Rows from block 5 of a small multi-label audio tagger, named by matrix and row number. Rows with one number within an expert belong to one neuron, the router's apart. Each number is 128 + 32 x the weight over its row's rms, rounded and kept within 0 to 255. All counts start at 0. Numbers have three digits each.
Before each expert's rows are labels from the 100 clips, of 14976, where the router gives the expert most weight on average: "loudest band" is the band of the loudest frequency at the time of the peak; "top examples" is what is common among them. Only what is clearly more common there than usual is listed. The data: read English sentences (LibriTTS-R). In brackets: how many of the 100.
# router: router (model.blocks.5.mlp.router.weight, 16x160, trained with AdamW), inputs 0-79
# up: expert up (model.blocks.5.mlp.up, 16x160x160), inputs 0-79
# down: expert down (model.blocks.5.mlp.down, 16x160x160, transposed), outputs 0-79

# expert 7
loudest band: 4000 to 8000 Hz (91)
top examples: the word "said" (96); the word "she" (34)
router.7:118174143156087100160100131137120137100163098134120093098142104129124117185112152113052098150138128103089166146133109140066145140137113129102099099074145153113186137153109195172175133134117135137104134068122115162131089145122129106150165155
up.0:153206087086141163153098113161127103112172075201128119104148104120109149141139154143079066115134150185131108200170091115159103114109136095096125106149096082140086105110156121153154148104122123138134113077126095145132152124130064101091117113
down.0:136104121125126132141129136095154150164115120073083150124067129144157152174101129118168154071179089115187197150182101131122140140126101123101141136107130149139134095130161159143118055119141208147133100135125145160133114090092118094186130106
up.1:104146056176122138112133131134212147147098206080113105129095161110144098145103082138078126150128127081129119175141064098104091138091100127119146104118121147151166124129147204115129132080110135154167111117143114113145160124132098107173069163
down.1:166133087108137058124086082092125132106111132115080139050134097192138096159139122118081125186171150133108129071071139152146136112095148159101102163138198123112122138086123147176139071101142101162212110124154157137143113122162130087113172140
up.2:123143128094156147099156188135102145123139137102140141147121151182141168163088063098125164142141129083091168113125144107154141126140105092222193126143120136057205113129152116059130131153143107172129116138046131158108117110106156141127138150
down.2:159135134166111176203120140191151110132127129076105114146165057125164130165128115131105142166189134127149079106114122113117134091109107110141165113140156165113076161121177189123107130115116112123174150128110120126132131150089170031112118135
up.3:103213135137099128107114135150118175182117127194084129077068039126175173101115120131150128129081038095129140115142137135117117127140142098106116133182146104144154173165071107122144154130118095157134165155157154105160148136096127137167124115
down.3:120140128173123122118071109066083163142134147170156072060187097160159147172118107127070101188169137191078182144134127082105149108102099168156080145118181173152169144086138096105149079080109127120118131132141059136112090147089118120150163119
up.4:134199144180107163071145121067090144133127142125114186150122120149137133128092099120066104150118108132075082136131091126046160147099087162097200165080106168102179104111162143095195115099175119123065130149138120130129186155097132134130094072
down.4:177145161118143117150145099141122150130112139036106148090122131128136122089109119143152144109121097109116098122070140120177122166160145080158130096160078107147092066129174184199094144165114105149114114132138159142129118131147085071083142085
up.5:084190102096115165120077126071142173125133133083149168137130123118123173137129091147175112118167097176100134108086099102165130073148102152083115080111149169099150086154132093194088136091104134110174077170122141102150131160160051124129113114
down.5:124160159133127143146082145102106111126107128100107191125097091088173170140116162157114139132147122117067095195085109198202125138160097173142150133081105126143151118172089136115126204136119089124090118129160180138125089132179165133101110092
up.6:116115155113075118152109145149118121107147151049093160161126098110155100107126106132161152178164163134109117173134147058151152085152122144097147191129114100170188176093173200115133138111077051080093061133136143141146086134129082096131095136
down.6:067155094098111139121119138134058168137134138118147106156095142155122134085134145148111155114122141085085126124114109102059100128106163169136099106100124134157067132112130080150142144096155136108159140148104094062150128115164139121071162121
up.7:178076123166121132134138117081141151098096098132137052147146091119108095129157152127142152117094132065146111144120117114139127100153097132156146122115108169100139109089174114067154087131121135106223098066154167090089146133152128120178116152
down.7:179140109128128139151086181188117092115141090105119175133168082158114126119134128120166131178153097087121143116166099161141206112140160111149127128160138142115136164109116106140101092149117093145084167127119215103079165114123125116124156132
up.8:119187148163133128121131107086084099176086139219207133112130101096074168157084156115104134144210152106092105136148153116194172189127086159139168180075064154088163109028109153160144140146068124181129168141153160096112105120131161082106097139
down.8:172138170105136147115133160109127156159122083051099116168098091138146095178142131161192117187093193059126135109110128148125152138202212091223150115122099170132144113145107171115072127179144097113163135176136132129149136127136078124133127127
up.9:116122101127094120146095179081110121115104114129162163108166143130082144144085130097090104115161183164115147115116098133111094156119150110146094105156083126103153123130199147159160143100119091152042165106209078110137147095124163191133118141
down.9:093140171109113068156138132109093109097124120054173100151020164169140134109128150139107086121108079133128121208161153092119108185054092069130127151138137140091116142140080165147071148182137088147118139101154138111115082109123163106123139119
up.10:163149073167114115117147095094082146115146128111168094136166168127108137172094138132089106087203132173134075109143136126122080102124092118180120148155073118114156128081107124126189094174117147131144179095120159137091123096093164113195100143
down.10:162096125105155074128174106166103143115134111099132139109082141141173104092132136127142100136144158113213123116138154154132136173084116087188089139112163145102106128162191128158100078171128104124116091097119196143136146101143108156094125127
up.11:165128179073119167123124143112045111104099173129113105120139154138124132131092139130099177078134150138137119130137125087121088129150147148107130142135134110087093156112185103183144186112129141163100131120144182101167086138132075171130125121
down.11:104174115179157136145110167104117126109125113138109119123102122173146139156090101127107162165056092078102123144140142122166168189142142099126169160145140103192105139163139149133072138113131190129141146137101089155113112146124182142072094113
up.12:149098175218099162097156127082077123145156171142183142130088089124141141147181111173144119137068122183135133146112128170112128063144132155154140145136125111129091117128135162138153129141113123108027125152106158109126142100121138143156123198
down.12:136141102097127088138142127099170114135119085159079163104147117082102120133143133128087099148095181214173157122179128116096092112093158160082109096149123099131137136128153216083100067117089133154141172115122134122144140149133177145114164120
up.13:099197128085102174160111153110168132074149137093143088164158080143133103115104096132116121135125147177126146166095167113182114156167107158148123172120134105123146102171112142077165104119072111115118072147087105123212102088173108157157131111
down.13:130117138157134118115153171149089176103117117165186140123101083137170175138057193153102110116128114147098034130130135131074095133135074074125113160132146121141135126131155121198123073158109087118107118123168126109143104114123130102141148162
up.14:083132116110133134163088154100130128134131146123163065097142175100109107113139157095152171088134122123100192148143196174080196088179114150151116122094104112124213179145162137091132137150226139090087143123144129109133092208094148152103120089
down.14:112141137149159142109087156111120143121106127123127097138168114084146122118150065127114155093142097113130135105116116173139158115156175117112117171086121100102113150085084137170151078117094137149147136104136056112145210097136138130127111139
up.15:115117147095144118097160146133134193085122138219104080179048168135104125125122110097179155093112142079110169106091131159137114078135150052163186139131129136052185152070067149162142122129154188112106144169096121178187132143079133138178100149
down.15:111123090107112114127159091143074085115123147137163088056135095098138101176135134127175141174082180113193075089057145160122131143174162153102101117146129117162087149137155146144059080146161124135118104093102135093127097134109141147154152124
up.16:165135171105144174102155142097146144104146114130109120142178137047132127178116174154151068133143071143117156118121120128069167157097114131061144161109140155122072114097104147088118218178108113161045103133161132127157073086128080129130112147
down.16:114131138097114081114084103139120141106114131120118070170174163103118154159060107112048136142105198081101090073121148114114151048135097103114157118086177145164151070144105178123082110135166129151111126116119089116102184133096099119139103141
up.17:096116098106140098070121137121165138139116142134110118119176133124102092159179140110125137115133155094071102127128176100137147088094101117085110125104120114126104057140133155176153152081137178126103107152142127156053153141109100154132093174
down.17:107140058156144124046108094157124118129107126144112094133165133152132184148090132136082129136114108130102088114110117137149125163151138082144143115116099066150094117127171161157105096148099118120125121108168175163085158107112147127166147112
up.18:125177077154096124088099135091179152162144138187157143154140099054167127146126118158100130126114117096143142151076137140104116176098112133110137117120113069109151154122058171103179156137149092108103108135138142173135205127124097133057142165
down.18:118075146123120143171117119174074135151135101086124147190138160170145119085120109113199117133106160127099145092143137139140056089083108123118128137082139133144125085166172151127114178174138126112116100159155104127207062114148119189160173138

# expert 2
loudest band: 500 to 1000 Hz (26)
top examples: the word "i" (62)
router.2:138159081112134139130060156079174151101108095127084068093109152157145161084113122109161131157140149051196127178172097128111096188136110088144128136138136066156101151155111146115106157164152101094189095189098124150138125141119123136104127142
up.0:162214201126124046121155087151079146107109095142067132153087168149078143155148114139115091097157110126128117088147084154137131103120086121113095093118174163136106157131109155163168161141116143133134168124137116156135079094173080118178119198
down.0:131133138117149119036077132182127115155131122036155104119109127090117099124124109146146154113083151115166067049106122130177140084206118132075123174140134115066186127108105141132114086091130136128087181127141128168125139139088176126116163124
up.1:150109071117149146106140109079166103101109197121149166173114145150159167175195119101194198135148152106140155133170055108148127119156125161127133137107093099154090182095111107150122089137152140146109146100100103124133157107089076113149119136
down.1:120132166192174114125128181109116122118138181180146146124154134193106136033123084153153101108160113084164161066177098096158132130085088120112082084115184154106094074129107129155100127100140135136090161113136101148148172102164161106078114098
up.2:115123106138196157150087129131160099115160168147131083168135136087173129126156101153132074123130052102135078104108078156098138101121106079140120118166116105127134157084170126146122087138153156145132090158059124196160105114135115135136177166
down.2:070141180113140152161157055141137110156124118105140102128143131140099149088085126144098116138129095133116142145108132126140108110081090110118109129145165123085165077152161133118083178119127173116154156140104081179079116124121121169173097092
up.3:198149120116160123159134143119131174125161157122081110139104109103142220098147134112098098156112133056151146096126089117099116095130125108146113113150138154118151145157118131098122055169155148097105125163127127092127127082178109128100088059
down.3:135120085130118172154107100111169081139136113153089129195114130171105172124143161114209156105122100093194129129090115138103121174113138097139140118165142184130094105135145109131122143131156188127198134128127126070136186098090146132169164108
up.4:135151134153162155117129141085111124147129221112119143108173086183144170087145129100152121148095177128104168119119110163154095132107102076135118168121107144122093167104190155194124069147103106164119075143120110105162155085113035124154113103
down.4:155066066082124116183086124197102034089139121142147139105148098122065142141082117124147092142135099136068126098188096118158110116104092091133172079111169176145129127099158122134163141128114145141177142133117139113118110111223133151084118115
up.5:140101146045115167135108212106102167134097141089196146150143166054122136130127141138125125142099173135175204119152151129129075107130131115171150118197100171154176136149205110068074136151056073124142178123120136100137092116106148121154103178
down.5:145149061131145119117128124131136114095124149148144144072185130114143133151118122138091106115127181162053119124126145125097144119116130133112155067148122111111060148100091161124179070043127138108089104140116111097191155134108165148117153138
up.6:145099117134153145146133143114134168139122149157110092129170125152126065049082098114163115082120143103120170065166089140159136199111216158157101205097101151106101132152156104111111177083189117096104095134127136111118149157124118126140197139
down.6:154139153164173104087155104123103144092120131081065127134134091124135164137084106136149121133143155141150162130140119150148159078099096145158176141116132175061148116106123172075132130125195092120080103114099133143058120179165207105140160115
up.7:151134161113064183197171105120144125112099133195135105107116181106124127059105103142118094085131117107093152119111107101092109095126147105163086102117143138114154118200175092125120121141138146181132188134125161143014130089137131131169144217
down.7:139090034077094095102107150140084114145125120174114130164149101118153115116142134141086127141100156128173114095124104147099129120157128128121144118103122123147103189175119108063178158151183134143162171133166112161154126129128213170141158104
up.8:087130118137093124157110133191117104062172115108069121193130110102198169162170106112103107147161177097129087126134127168100142151134091161168154167132146153141145078117139141117109118144129172094121093123102104094116103117103097094142164173
down.8:114157148119160137105113110105095107130124149169117137088171144166097115122136131137148122165162136084173151145146146197119105087077143072105045148099186143117108185116134165064062131148147132123102138155108181158126155145114192131132112112
up.9:141133159122144097102072110101055101139171121147126132225123154195129153094132087113121097196183135179088181078163174190191125126119078093114110074160154184145149127146135134206074087148085128105169140121140176137179102155082112149153147105
down.9:116118073173116199116162185125150070169145140086114127072150043107160083119115116145160116146111056143124154124127144135122068114205117176126173117162130128140087083122130122128121135096107083136146133159080140058144197172148144170113103116
up.10:104105126128121134091207142138128076139064161124150157088132136150146065114094136039136123160136147132099094176159101105189115155148113115104087136096147160100124094154143156167138180115140120094152101123129090130052154112124093071071120140
down.10:076139128156099111123045130122098127160122184154130112157125072186097099135132146136141162180146129124175146069161101111132083110138070146148072111185124144110140173143149172102113135148128089146147117120143177134137079119157133066129128141
up.11:153105138097140141104144099128110061149066206154136092107097178121112121145223111114124058198090121161186142137136108157091110044159138119078073148117110102113092151163129125117180127149099138089109179145084134111104167156114107141172133150
down.11:138131098177140166109086121146119140110139145131173150107142127112124123158142107120055111142122172148119112092133156135081135133152119140126105068177109063136169137108173107152111118141117105115141117135160173066134174134107123192118122122
up.12:150122119141129128122104118141147130121104116138129193169138155155058098114139155128187084108129120132123080116149089143124117095092156153093105178186162187126241100118145122162166150149126165127060091130105108130151092117123106141088099131
down.12:190109170102137098122126111103145108102098183108225147154086155108107102157160105158091101139172168127147164090112124139107080092124113164127151091063139094138128151170138133106073154120093139136069127097089178127168181098090144136189153129
up.13:142139163130136154109099097154118080155130159148111122070128162177146158057049102072146135196130156171141104135107178130118128165139153121131144145103115136167166160142065063151118121105128169084107104178195110096219143112119162087163147136
down.13:103106070110135192132117177117170124106148119088202119136227178082130090133160136113106149168138100082127150132084158103177184132157142185108201137103149111147146150109143131135159076061148122126096118144126088173049122147145125097120155121
up.14:094108133151097115140156127124130140105125082074171173129195080138232138098092101193153119201129082117117122154185116144155103089134093137161111172166136111051096150119142076166165112178130158158138130119160104103110122148149121164133112147
down.14:136128117174134166113133117107143173138142154151099192155189071110144104113168148165113134097075076174142116092124123133139144159156168128191090143097104129099166145138147191169132105093111120118160122152141047140195118137175123168096135134
up.15:130148072137114141162157136138109124123077161193169134138068118117156119126134112089067158161174115206126123133165119160115183134124204129141100059136077100135138096116139078169111156117103059133123138098178201105120120152112120131101169132
down.15:087101149112130169123078107139104125123151135156169138091182102152124110127126122121182151133140130115132191105113151162120171173120152079123127161074121104173101100104108116095169159084118157102147127121062116114108164137071143062114147119
up.16:133151155115107124091124119110088102124135175143136092164175148140179117139154086175161075125162086094125097098097061043115146152037091158142148142189134141111123140161081089135170134095135124162119127160125115119133131105091096154170133155
down.16:165133152161092181106166144214196148100135205167125128094078178115092116192162112107129141134146182110071083097097086093177122100115119178146128101113127170103161123174142152123061102139113117115107174118089132128037084132140122113092121177
up.17:103109136125105175137104148107108123085129122133077174063096108199123102096093124154098052172110185143114174152139125178115102089121126080115195117123144074139124156120102149192087175180111136132182176098178114108114126119134122127127124152
down.17:189084139208093137135150164156148163115142091154209144086190102171097139117137142136174120102135117160123137132199110178140067163179127117130104130145134139122103138118178114089146143099164073138076111140125159094127139150135133065096132133
up.18:190120200085100110134116083108151062124132110102130137103125119142126101146178130162155146153104119159146122102113185089136170126100102182118173124148171179166145096125142117121146117121112108106178091116041164129120082088185137094095144133
down.18:130133164118108168074144151159162114136130089208098129140095119120090101158108130143112122142128133151134178116093164166199090131158122058138143068121131102142110106178117169123113148155124103121053140137057126137130098122205078144137141111

# expert 1
loudest band: 250 to 500 Hz (45)
top examples: the word "with" (42)
router.1:121108175186085167138126085092151153150114198147108153116174170122131091181138113141109107123122091179126142102133164088133089177124114122111075190131108070164184174147156093090087080109075140104122111174120100098151192128087147134165073149
up.0:138119101126109123109116144095148131074138126136140140177158108181145151053140114119082111130133157098206153112117157104136136132121124114162209109117099226113139090073127165075176147078144132102166099142133088147130156119162149141164139120
down.0:114114065139173138166179119126114127098118086179104155167091126149115118133098180140123143098090162189170156144124119128111144166147139121074129188151166170123095116193116093133127134165154126146093121131078124159129085135140186167146127121
up.1:141125199129111139133137098168109170148115117109146126181110052075131123174161157185126057119104141166142141131180121092105151176119178052146127124173152177163085128121141084118092152092058077179176088136087111163160109105138135187094135107
down.1:091118204135133155096155141175143132169148129108154146143144149120169133214097080110144127162121119126169077093068146148128093101115128136143154146187187176102082104155123079131157109116110121147106114150157106125079169140071139099086152131
up.2:168183088116130144089144142070116098170085074148153181159175075120136121092158118165120110127158111131150205091062186114071119096065125091135159178133074147132132132157132175128085189122131128136120107138075135098179136181112153144078090178
down.2:144131119174139133172126141121109094133147104134154102255133091162099185153170124106192124112083128083121126143148117096101171114160105105116170113105135101133104092162135118110127133107166110088087117123143187158120097104161169131164081160
up.3:121162093122080122179091082095134134117132148120111155161165144201115104118044153130120218151102128119100191104126122129100146097159112102123174202176113132134117149154104184083106098116136120133124122139116104164123118119116147109134142093
down.3:099154087119160102119121138155121149117135135124102126101149177102114101171182127118117110131109052100049057130074126128147060115085084080125126097130131137083079128116165158111144060126116068107138105133146150167104169136173112175128103143
up.4:083118136141138136137125157108110086112097166090064138036116159117152105147143133156153088177087110141134098190126145085148146170163118201169118142103150093148137092119082129110085120177153149153127078141081123139125095156106100093137146112
down.4:180166156124108146160161154157173087125120186157089154097156117134165189196153127144101161112164115071099095092164127158092110168130143180099133094147164149150115178133088090033129112126118121113129146121142124107118181089133128094138160152
up.5:143187121127115144121152150124120126110134158181094130181145147111159106151173093141066080114136158108065114116145150058137071125152141148116090088136089099163117134136093129181115119174134127153037113089148166102105140066127129109141172179
down.5:175114125086115112181098135085119100159113150132105174187200138163128117084149187104197107134118164096114069134149139174111144136105120106168120140144137159150131089129120154136167160169090101161141110111140132148096091150080084227150119134
up.6:145144135136077108133130117107104122110163109169106154089201129134126124130161143116169138083148096132144092184156169119107165166086137202150146071132169146123150111127164090132160112123097108158158159114042209129103134115134139099125111137
down.6:150149121133140101092089141101120111107148150097144176038134114187116138142138108116154150079147060102087160104176119106099090142134134144131134123113130173045173110119156106151141170071173139129121110132097129116080136130125114106122152121
up.7:176119118155155096131155095045103130103113136164113086180162117124109091134075165099119097099186120136153136137160187161022174163117138127105144208142146104099213135151132176145122139117105119115101120103150118168155153125088139112073113120
down.7:135153079109132116137044143105167175125140185127159164093142162101122038115143137113149119107152110103131178207139186112179093067091091066110131180138140109199119129103126142134161131108139092137106157141178127086102130083149112101118117141
up.8:171056145119142082174104095159079138202114136080128144166163133172136143140141172137107154173101146124096189092086161125145129108092149158105090125141122151094107135074066121120112132133163105156126159156101159110136118145124087099108166191
down.8:145099140112083128182123144146135109137142126070177060173109183122086182149125117133162110094073107106191135115127103161125080096103070116117128109129137167072092129116121143130114105132151100130156158149078172109143156129121170043110150146
up.9:120078134086101136140105101199137168072078151142095097148212152130092096093130124192112131097123144110081107131064162173168150139131113128156066168146076074075147120044116114157132138171143177137147177135109151121116137071155104144187132173
down.9:101094062149147077102128138114118136195108181085152114098099139139089154133149123104056156067119124170118113123151148170030146187195127119127145157139151190081137135114110139113069077149149112171101169093117087145137166104111173046057165124
up.10:158097120198142109182125063155094168171176151065100105135147129134118174115130078120121157170105121134186134120105090083112094104104079155138105152144071119156107148071125094093117128135153158144193067137162185169143188147102098136095131147
down.10:122102143141117187079124135130080150125145095126147091096102130149088140117250138169122132100180167121097138155126170127155129182129104132146160161209089074099165127090123082127137104146113061123105148118078118149159094134151150145158134138
up.11:126128101141086081109134116141108138138111157112128128141131144136080206171154138132156135186160091133130075140206090166139092091089073142154122139128170114118091107127143121138117123153107164092069105152104116108105086161110094144093122168
down.11:157124178145120148124149131113188141155131165092105114086157110108161109100107075143054158159088179119160128159119163126108110141172123089133151160144107120153151143152122138164144138186165127098183132171126086103094168098173093177102152150
up.12:142078135119118141129102125082093080144137140144148164145229136195088164108158108103132128121102148103084180083133121074128123152104104140149198104159107137129145065091180123135152137097135065153110144118159114101127182114201112140106113131
down.12:137131098106130065117162110163133143136127133164122104170080090153186072089031149162132167130119160097172128159147145098128144147127121082157126141146145102118120137126120182161152162155132158149028143121142117173087125131129135140078060142
up.13:174095171218082131182049083151121126150091161072122124102143175124142133133105145137124150093194102104210111151101119127133101170078109138145081084137115083125149110140137135171148083127087118100105144118165087114148067174116096105120123171
down.13:150113163072108140090127131085115167160137128150131076106144150111132113115173141141145089154175177121121134145149154157115140157098135095122181088090148106093061139090131127099112131082076144162161092115147091063164205131130185178096143160
up.14:170169137163184113119180121050109153123108152135161122083146162096135070153173052079135104120065109119170118144138145187114110077144105160130181167128094139169160161164192124071156142080047092116052116151092032150112130135131180142083132108
down.14:146122129114111138073096139123108127117132106193210130072142087094152129151141122123176112099149080136066135108134100149155207115074137128074127096097148149123102143142102158088064083106078176117173148111202125158119204118163189186133119113
up.15:131023136096158099117173119076168145134114091143113176145123181129091137131108073131133125141217151215195172106153056133150080146164148086165167107132143096152127108136094130114111160123132156121137099134130156047140096139119112116144159214
down.15:106125159162160126097206160113182087115129119118105179171076113143113106165117081130131108120130119079143164153153117104124167160160209159078155106173152156110131103131110105146171083161104089126145128154127148155053149136160167147143142093
up.16:113126126093096122100071117081099159139222149144152126127110113094083097112134163163137111178112086080101168103171095190063143164068144124096161174128111115165128057114147172166124124072066131074099161138156060094125113117083142126130161135
down.16:137138126183101089119100138170140156094124137109125144155078113134133161132133163108110175129115104169155135105139118104123155040126157163077039118192122070130155112145143147103144047087116104109087159120162062102121118150152151080120115137
up.17:128137116091115163087108122115187112146183136147087129141186151130107152107091144106180119159094073116154082123098102040117137190078147141111137131061137151171122150177185135128125137130098110136118038174168134093148081071147131175064150083
down.17:074120100112161110156092092170154154173133150097112127124146103126134140106129135109120145133078116131127124086109103147107057101100166130110079143109138089154137175127131140141145135090139106151121132132108137234107171171119091097124123130
up.18:144132171096089194091098115096140124139148126121096180160108037141084109164094154122114126136113142156135169075143083096133142102128131110149152134115107109184124158138093118156109108140138055117066102181133214122137151176114133134133114124
down.18:083100085212119105164095169101135129121119118189059118148193128168119115089060091095101181158098174116123086163100156112108099176167131130147138146106111145163140139157122142147173104198118119133140116128137107177086110132095154162122139136

# expert 6
loudest band: 250 to 500 Hz (34)
top examples: the word "was" (59); the word "his" (28)
router.6:064109137096090135038118129131085156116144118109117058121119124176189158138184097154118111140161121112158126093146170075143154100103131098093108192113160157106103118158159158106161178127113131130153123075143139148126133087159148163179105113
up.0:133139098115133143143153132143069144105062125145142114112065082154074083106153137114152116112045145140083137164127172146125091091170135106136101117118117105164174113139170108009132114122126109126108144143132108123082191076125147175154196147
down.0:143147134170149122157144133112105140093102127157145143112085150154113139155086152100178105133147133183156121159116122134190195080118138118094124134129099167140179134131108121131172036162097073139119138098152142068152092118130075104148110143
up.1:087183141116072124103099117118099141125096153151088115128096144137158067078164137107113127136137176101110059133153132185133181170147132158189106112081141174198110146112075143089122137156118156141177136132075125163155126104155127131084108106
down.1:166147164161133179124139091085115124113120165103120116121134186175126080087142111166166119126087153103034052144144099085193170142113156120133130123139077115085172082145200170123093142141102177118141148139135179140072159102124137113170139123
up.2:164146171099090124158065110135067094101115102065119146162122121190163149109163185130144113151129196134156126068118143156095141134106124135125134118145160126162101072149077135102104099124168166118149145149147109120109069080080137196133187062
down.2:095128097089128183154089102113171149127119113100074147140162094120110159138132145145178096138135149092116102088148130112128132099105159154151063119091144138106105092098126081119080096163077104132082066132126111135144132149142174128101146133
up.3:109094143153085173160161096092141121150107106098153126139122129083153099139097079098148151160113123135120064131128062100084126100189132028161178134158121149132080157142094113134184105132121127131164122079166101158110177080193123135087173168
down.3:088147138145109103069133102107135187151143172176166085087146128182099150131083115153143082091168080139108184134138160130096099136183077181100095083165106165128124120124164169136150071132108132110133114126083115086130118121135093129091145126
up.4:099128149195134091085124159139097127111133093148151137110083131151084103088100129096140054108140173121123136184139099185128166160174161138130085111124207106135082121112111076113163099124137167139177155099163196128198070073120144139144117138
down.4:107115168129102113133151075161147075118132166112136105086172106131093122174116154132141126167114187206159102174165116074127128112154148141126150079111140146099107120112086086124089111178082165115137117137103107099169218145080026145166104135
up.5:124111121094107154169119083091144147113124151119193170109157094144055091122121124166223118127082110136093148059196114166133129168064120148087173157125110105098070137104162080135085131137170080108179118188096151093107093096103088068130123155
down.5:118143153155121115095083147090140124150122149165146139117104180096182179105114126132160121137064157142132129082137132139106137122151188117130149130177140144124087171139113082133183134148137104132052126105133029116197116159142141080135081134
up.6:136207110062080144100136148122107150099139136087117112180175119150144144115186193113166128138129160072141121170111096116118084137115091101151110158117145128136196150054162155099143172130118136130142113118180150144072161079091052132155115115
down.6:201122176162130162132098127070128123119127151134135142107133050110165127107169147130134134163119132109106141136159143130117110106182121155121108149086135092155136125111077106118135105136151100118101135134100108093120137139139175132110145137
up.7:143117107083106109145097093164135133140178170122143095069104119125141139094110146114110141125091107084115120106165156196151132167153097108178182133152123142111138107125130144152192106120112070120117144161085190085117190069138097168153135110
down.7:109107067094127103139154113096047171121146138154072122157152163146137092171133137135142145119153041118132081171081149076069167115114154153136118152134162137162151132118131116123126170160148101140124130145157058163163130173116106114118116152
up.8:145093134094165104087170155126146094096109140073111127120169102120160131132102133099112080128139176176143165116105159102146133117089080150138101102078142190087177067108144139121156146113103112084127105118143130168153102122116148072154136160
down.8:100106112117135142075151124155128142177154145145131183146150127128153131112093169132163118119130165137194145125115115130137107069177186127134112107160128134087163155131160126083114088171124113166094096126140100117125134142169051164147118137
up.9:099173114102079121140131112201144097168120090164093105123093141085184123176110087183123135172182108120154112161132074143142090169123143099110161160128171117101115107116165206141091095172111155053164115132133137151169110123127117154120095059
down.9:098139120138138162094231114155175142118135154116121157096081162106127120144149105116148116131123115157153122146094104087101120124161153122124138140086147082111097087171140152157057092088140128112160142128099130165129099153100102078153157121
up.10:076131109119109192098117106152191144110138106166148160097106121120119109121088116150054136057146114154164142137161142159140126117162116134133151113139130140109211155113117108219098171140106105131103140123137109122104116146088179102165138112
down.10:149103144107111098104177178119171113135137166150107117130166128204138102095163142146173115042174181147103100187185131110097093160154186077140134076119156099159117132134110074108137179170116099111145159123138145215082158137156155164131142135
up.11:060136126065096186130179133123085094134038109147118136136168115123173148079149152157189118094079152194022125140141113148092216129099111145099134099151106116121144154154147109135124107127129120123160077152114123124114102139138152138181120118
down.11:104108105077154123158096072126117131135125160133148116084101084178132160134100150168117084140121097164146092131144102116124193153185145156141134201101117115101095097123145130094150156101127067105135161146169177121127136144154057172132151117
up.12:130126230150133128123120173130152085139150164171123128178137094103118144127213177166140173123157148141105099113086076113137126142098098126084147097073078111085147094120130096098134092140066122143166124128115115096104145188147158142135101124
down.12:114106177019126107128097148150155117201113130114126127098096124142096089140141135185176139129115158136145121134096128144116129113176188103130110129109114193161115164163125068153156158159093112119157110099123165019050147130081151094041138107
up.13:098122111099152065065067142117100175095195148112175113162098120127101132214144137144135115146117110144157134085169121113157136146116117103133108129149144176108157193133187113159107109103072148093093120083151099061117111104183103142115186192
down.13:095147158116127079134095084137139140134140203089154098118080168070130134180139138095115136174113062164139100127111124120119121137189139162139083117126140095147093164136123190131188159101105172117129123111144058126115111096109046126148130118
up.14:132115095171113087106095106121174101099132078147118111151140104088216123155124146115147181159171071132103056153163129150232141131121156137143078125195144085117113142095133104057140040178107079068160202117151137159106113120152157099121142127
down.14:203117153067089087161094171170155143121137170151118078145120055141167076141127123149127152110132168077045167086159114135074134148109150091138122110129133099089093151125092119162125099145142152146126172146118175096126177108173097181155105137
up.15:143171098121152085155122065118152119105089134136113127136173116123148117115141117171105176086200126116086102115150139179139223218124094143144115110145133081113128152120188114107156079134087125172157109093193120120096168121064151113076156125
down.15:060103103127078085156150165175105166121136161154092136097140103190108124153114101141151150134095113072192137088074146180085141038147113134091085108105124149122153091170141092083131143196125101130148112133141136148118137143114108180129164103
up.16:151117118144149151094162129070166160145097102083141154138101130097147126130116184180132130096158134137099137161123122087061134130113126144161097142175103117060109158127101118094085158143193172039194101088140160147150090110184133057156151064
down.16:088185136146092136148109185108107157106111128148151151147133135077142113127071131122144083129126119156151110143105097053102135147158163165157134101100143021131130137157161123160117169068143152121084074114134136065176149132140109106091077144
up.17:103101103077163149140157098083132162171098108072102060083084129122138101148111179120167176127148172092138161179084126152095134101150103129175104132142157102122130104097130141110098170164110125085183151142151158130162193149127089139154141142
down.17:095082102172144163136096164105184100127153134064119161102140072131074183144130100102154112121185081191142050168102142076124077070129120123127086103105104181127118129147141112130162080119116168130122149115112176139131099121126175118116131164
up.18:069110151086170126149118144158120115135141156117107110126176101167123113119162097094117202118147103112157128125166141084072052166172112089161084084171122051081162161168113126137105055146169121097133132148153126096144101096105154098136185063
down.18:113120153173144104155127112107079112085106088142108073139172089095122168092184152154094130135159131121133130079147129158124119132143142126140129163149117137166075125161098181106135086119168098124095138149149128194111128111124175106113077169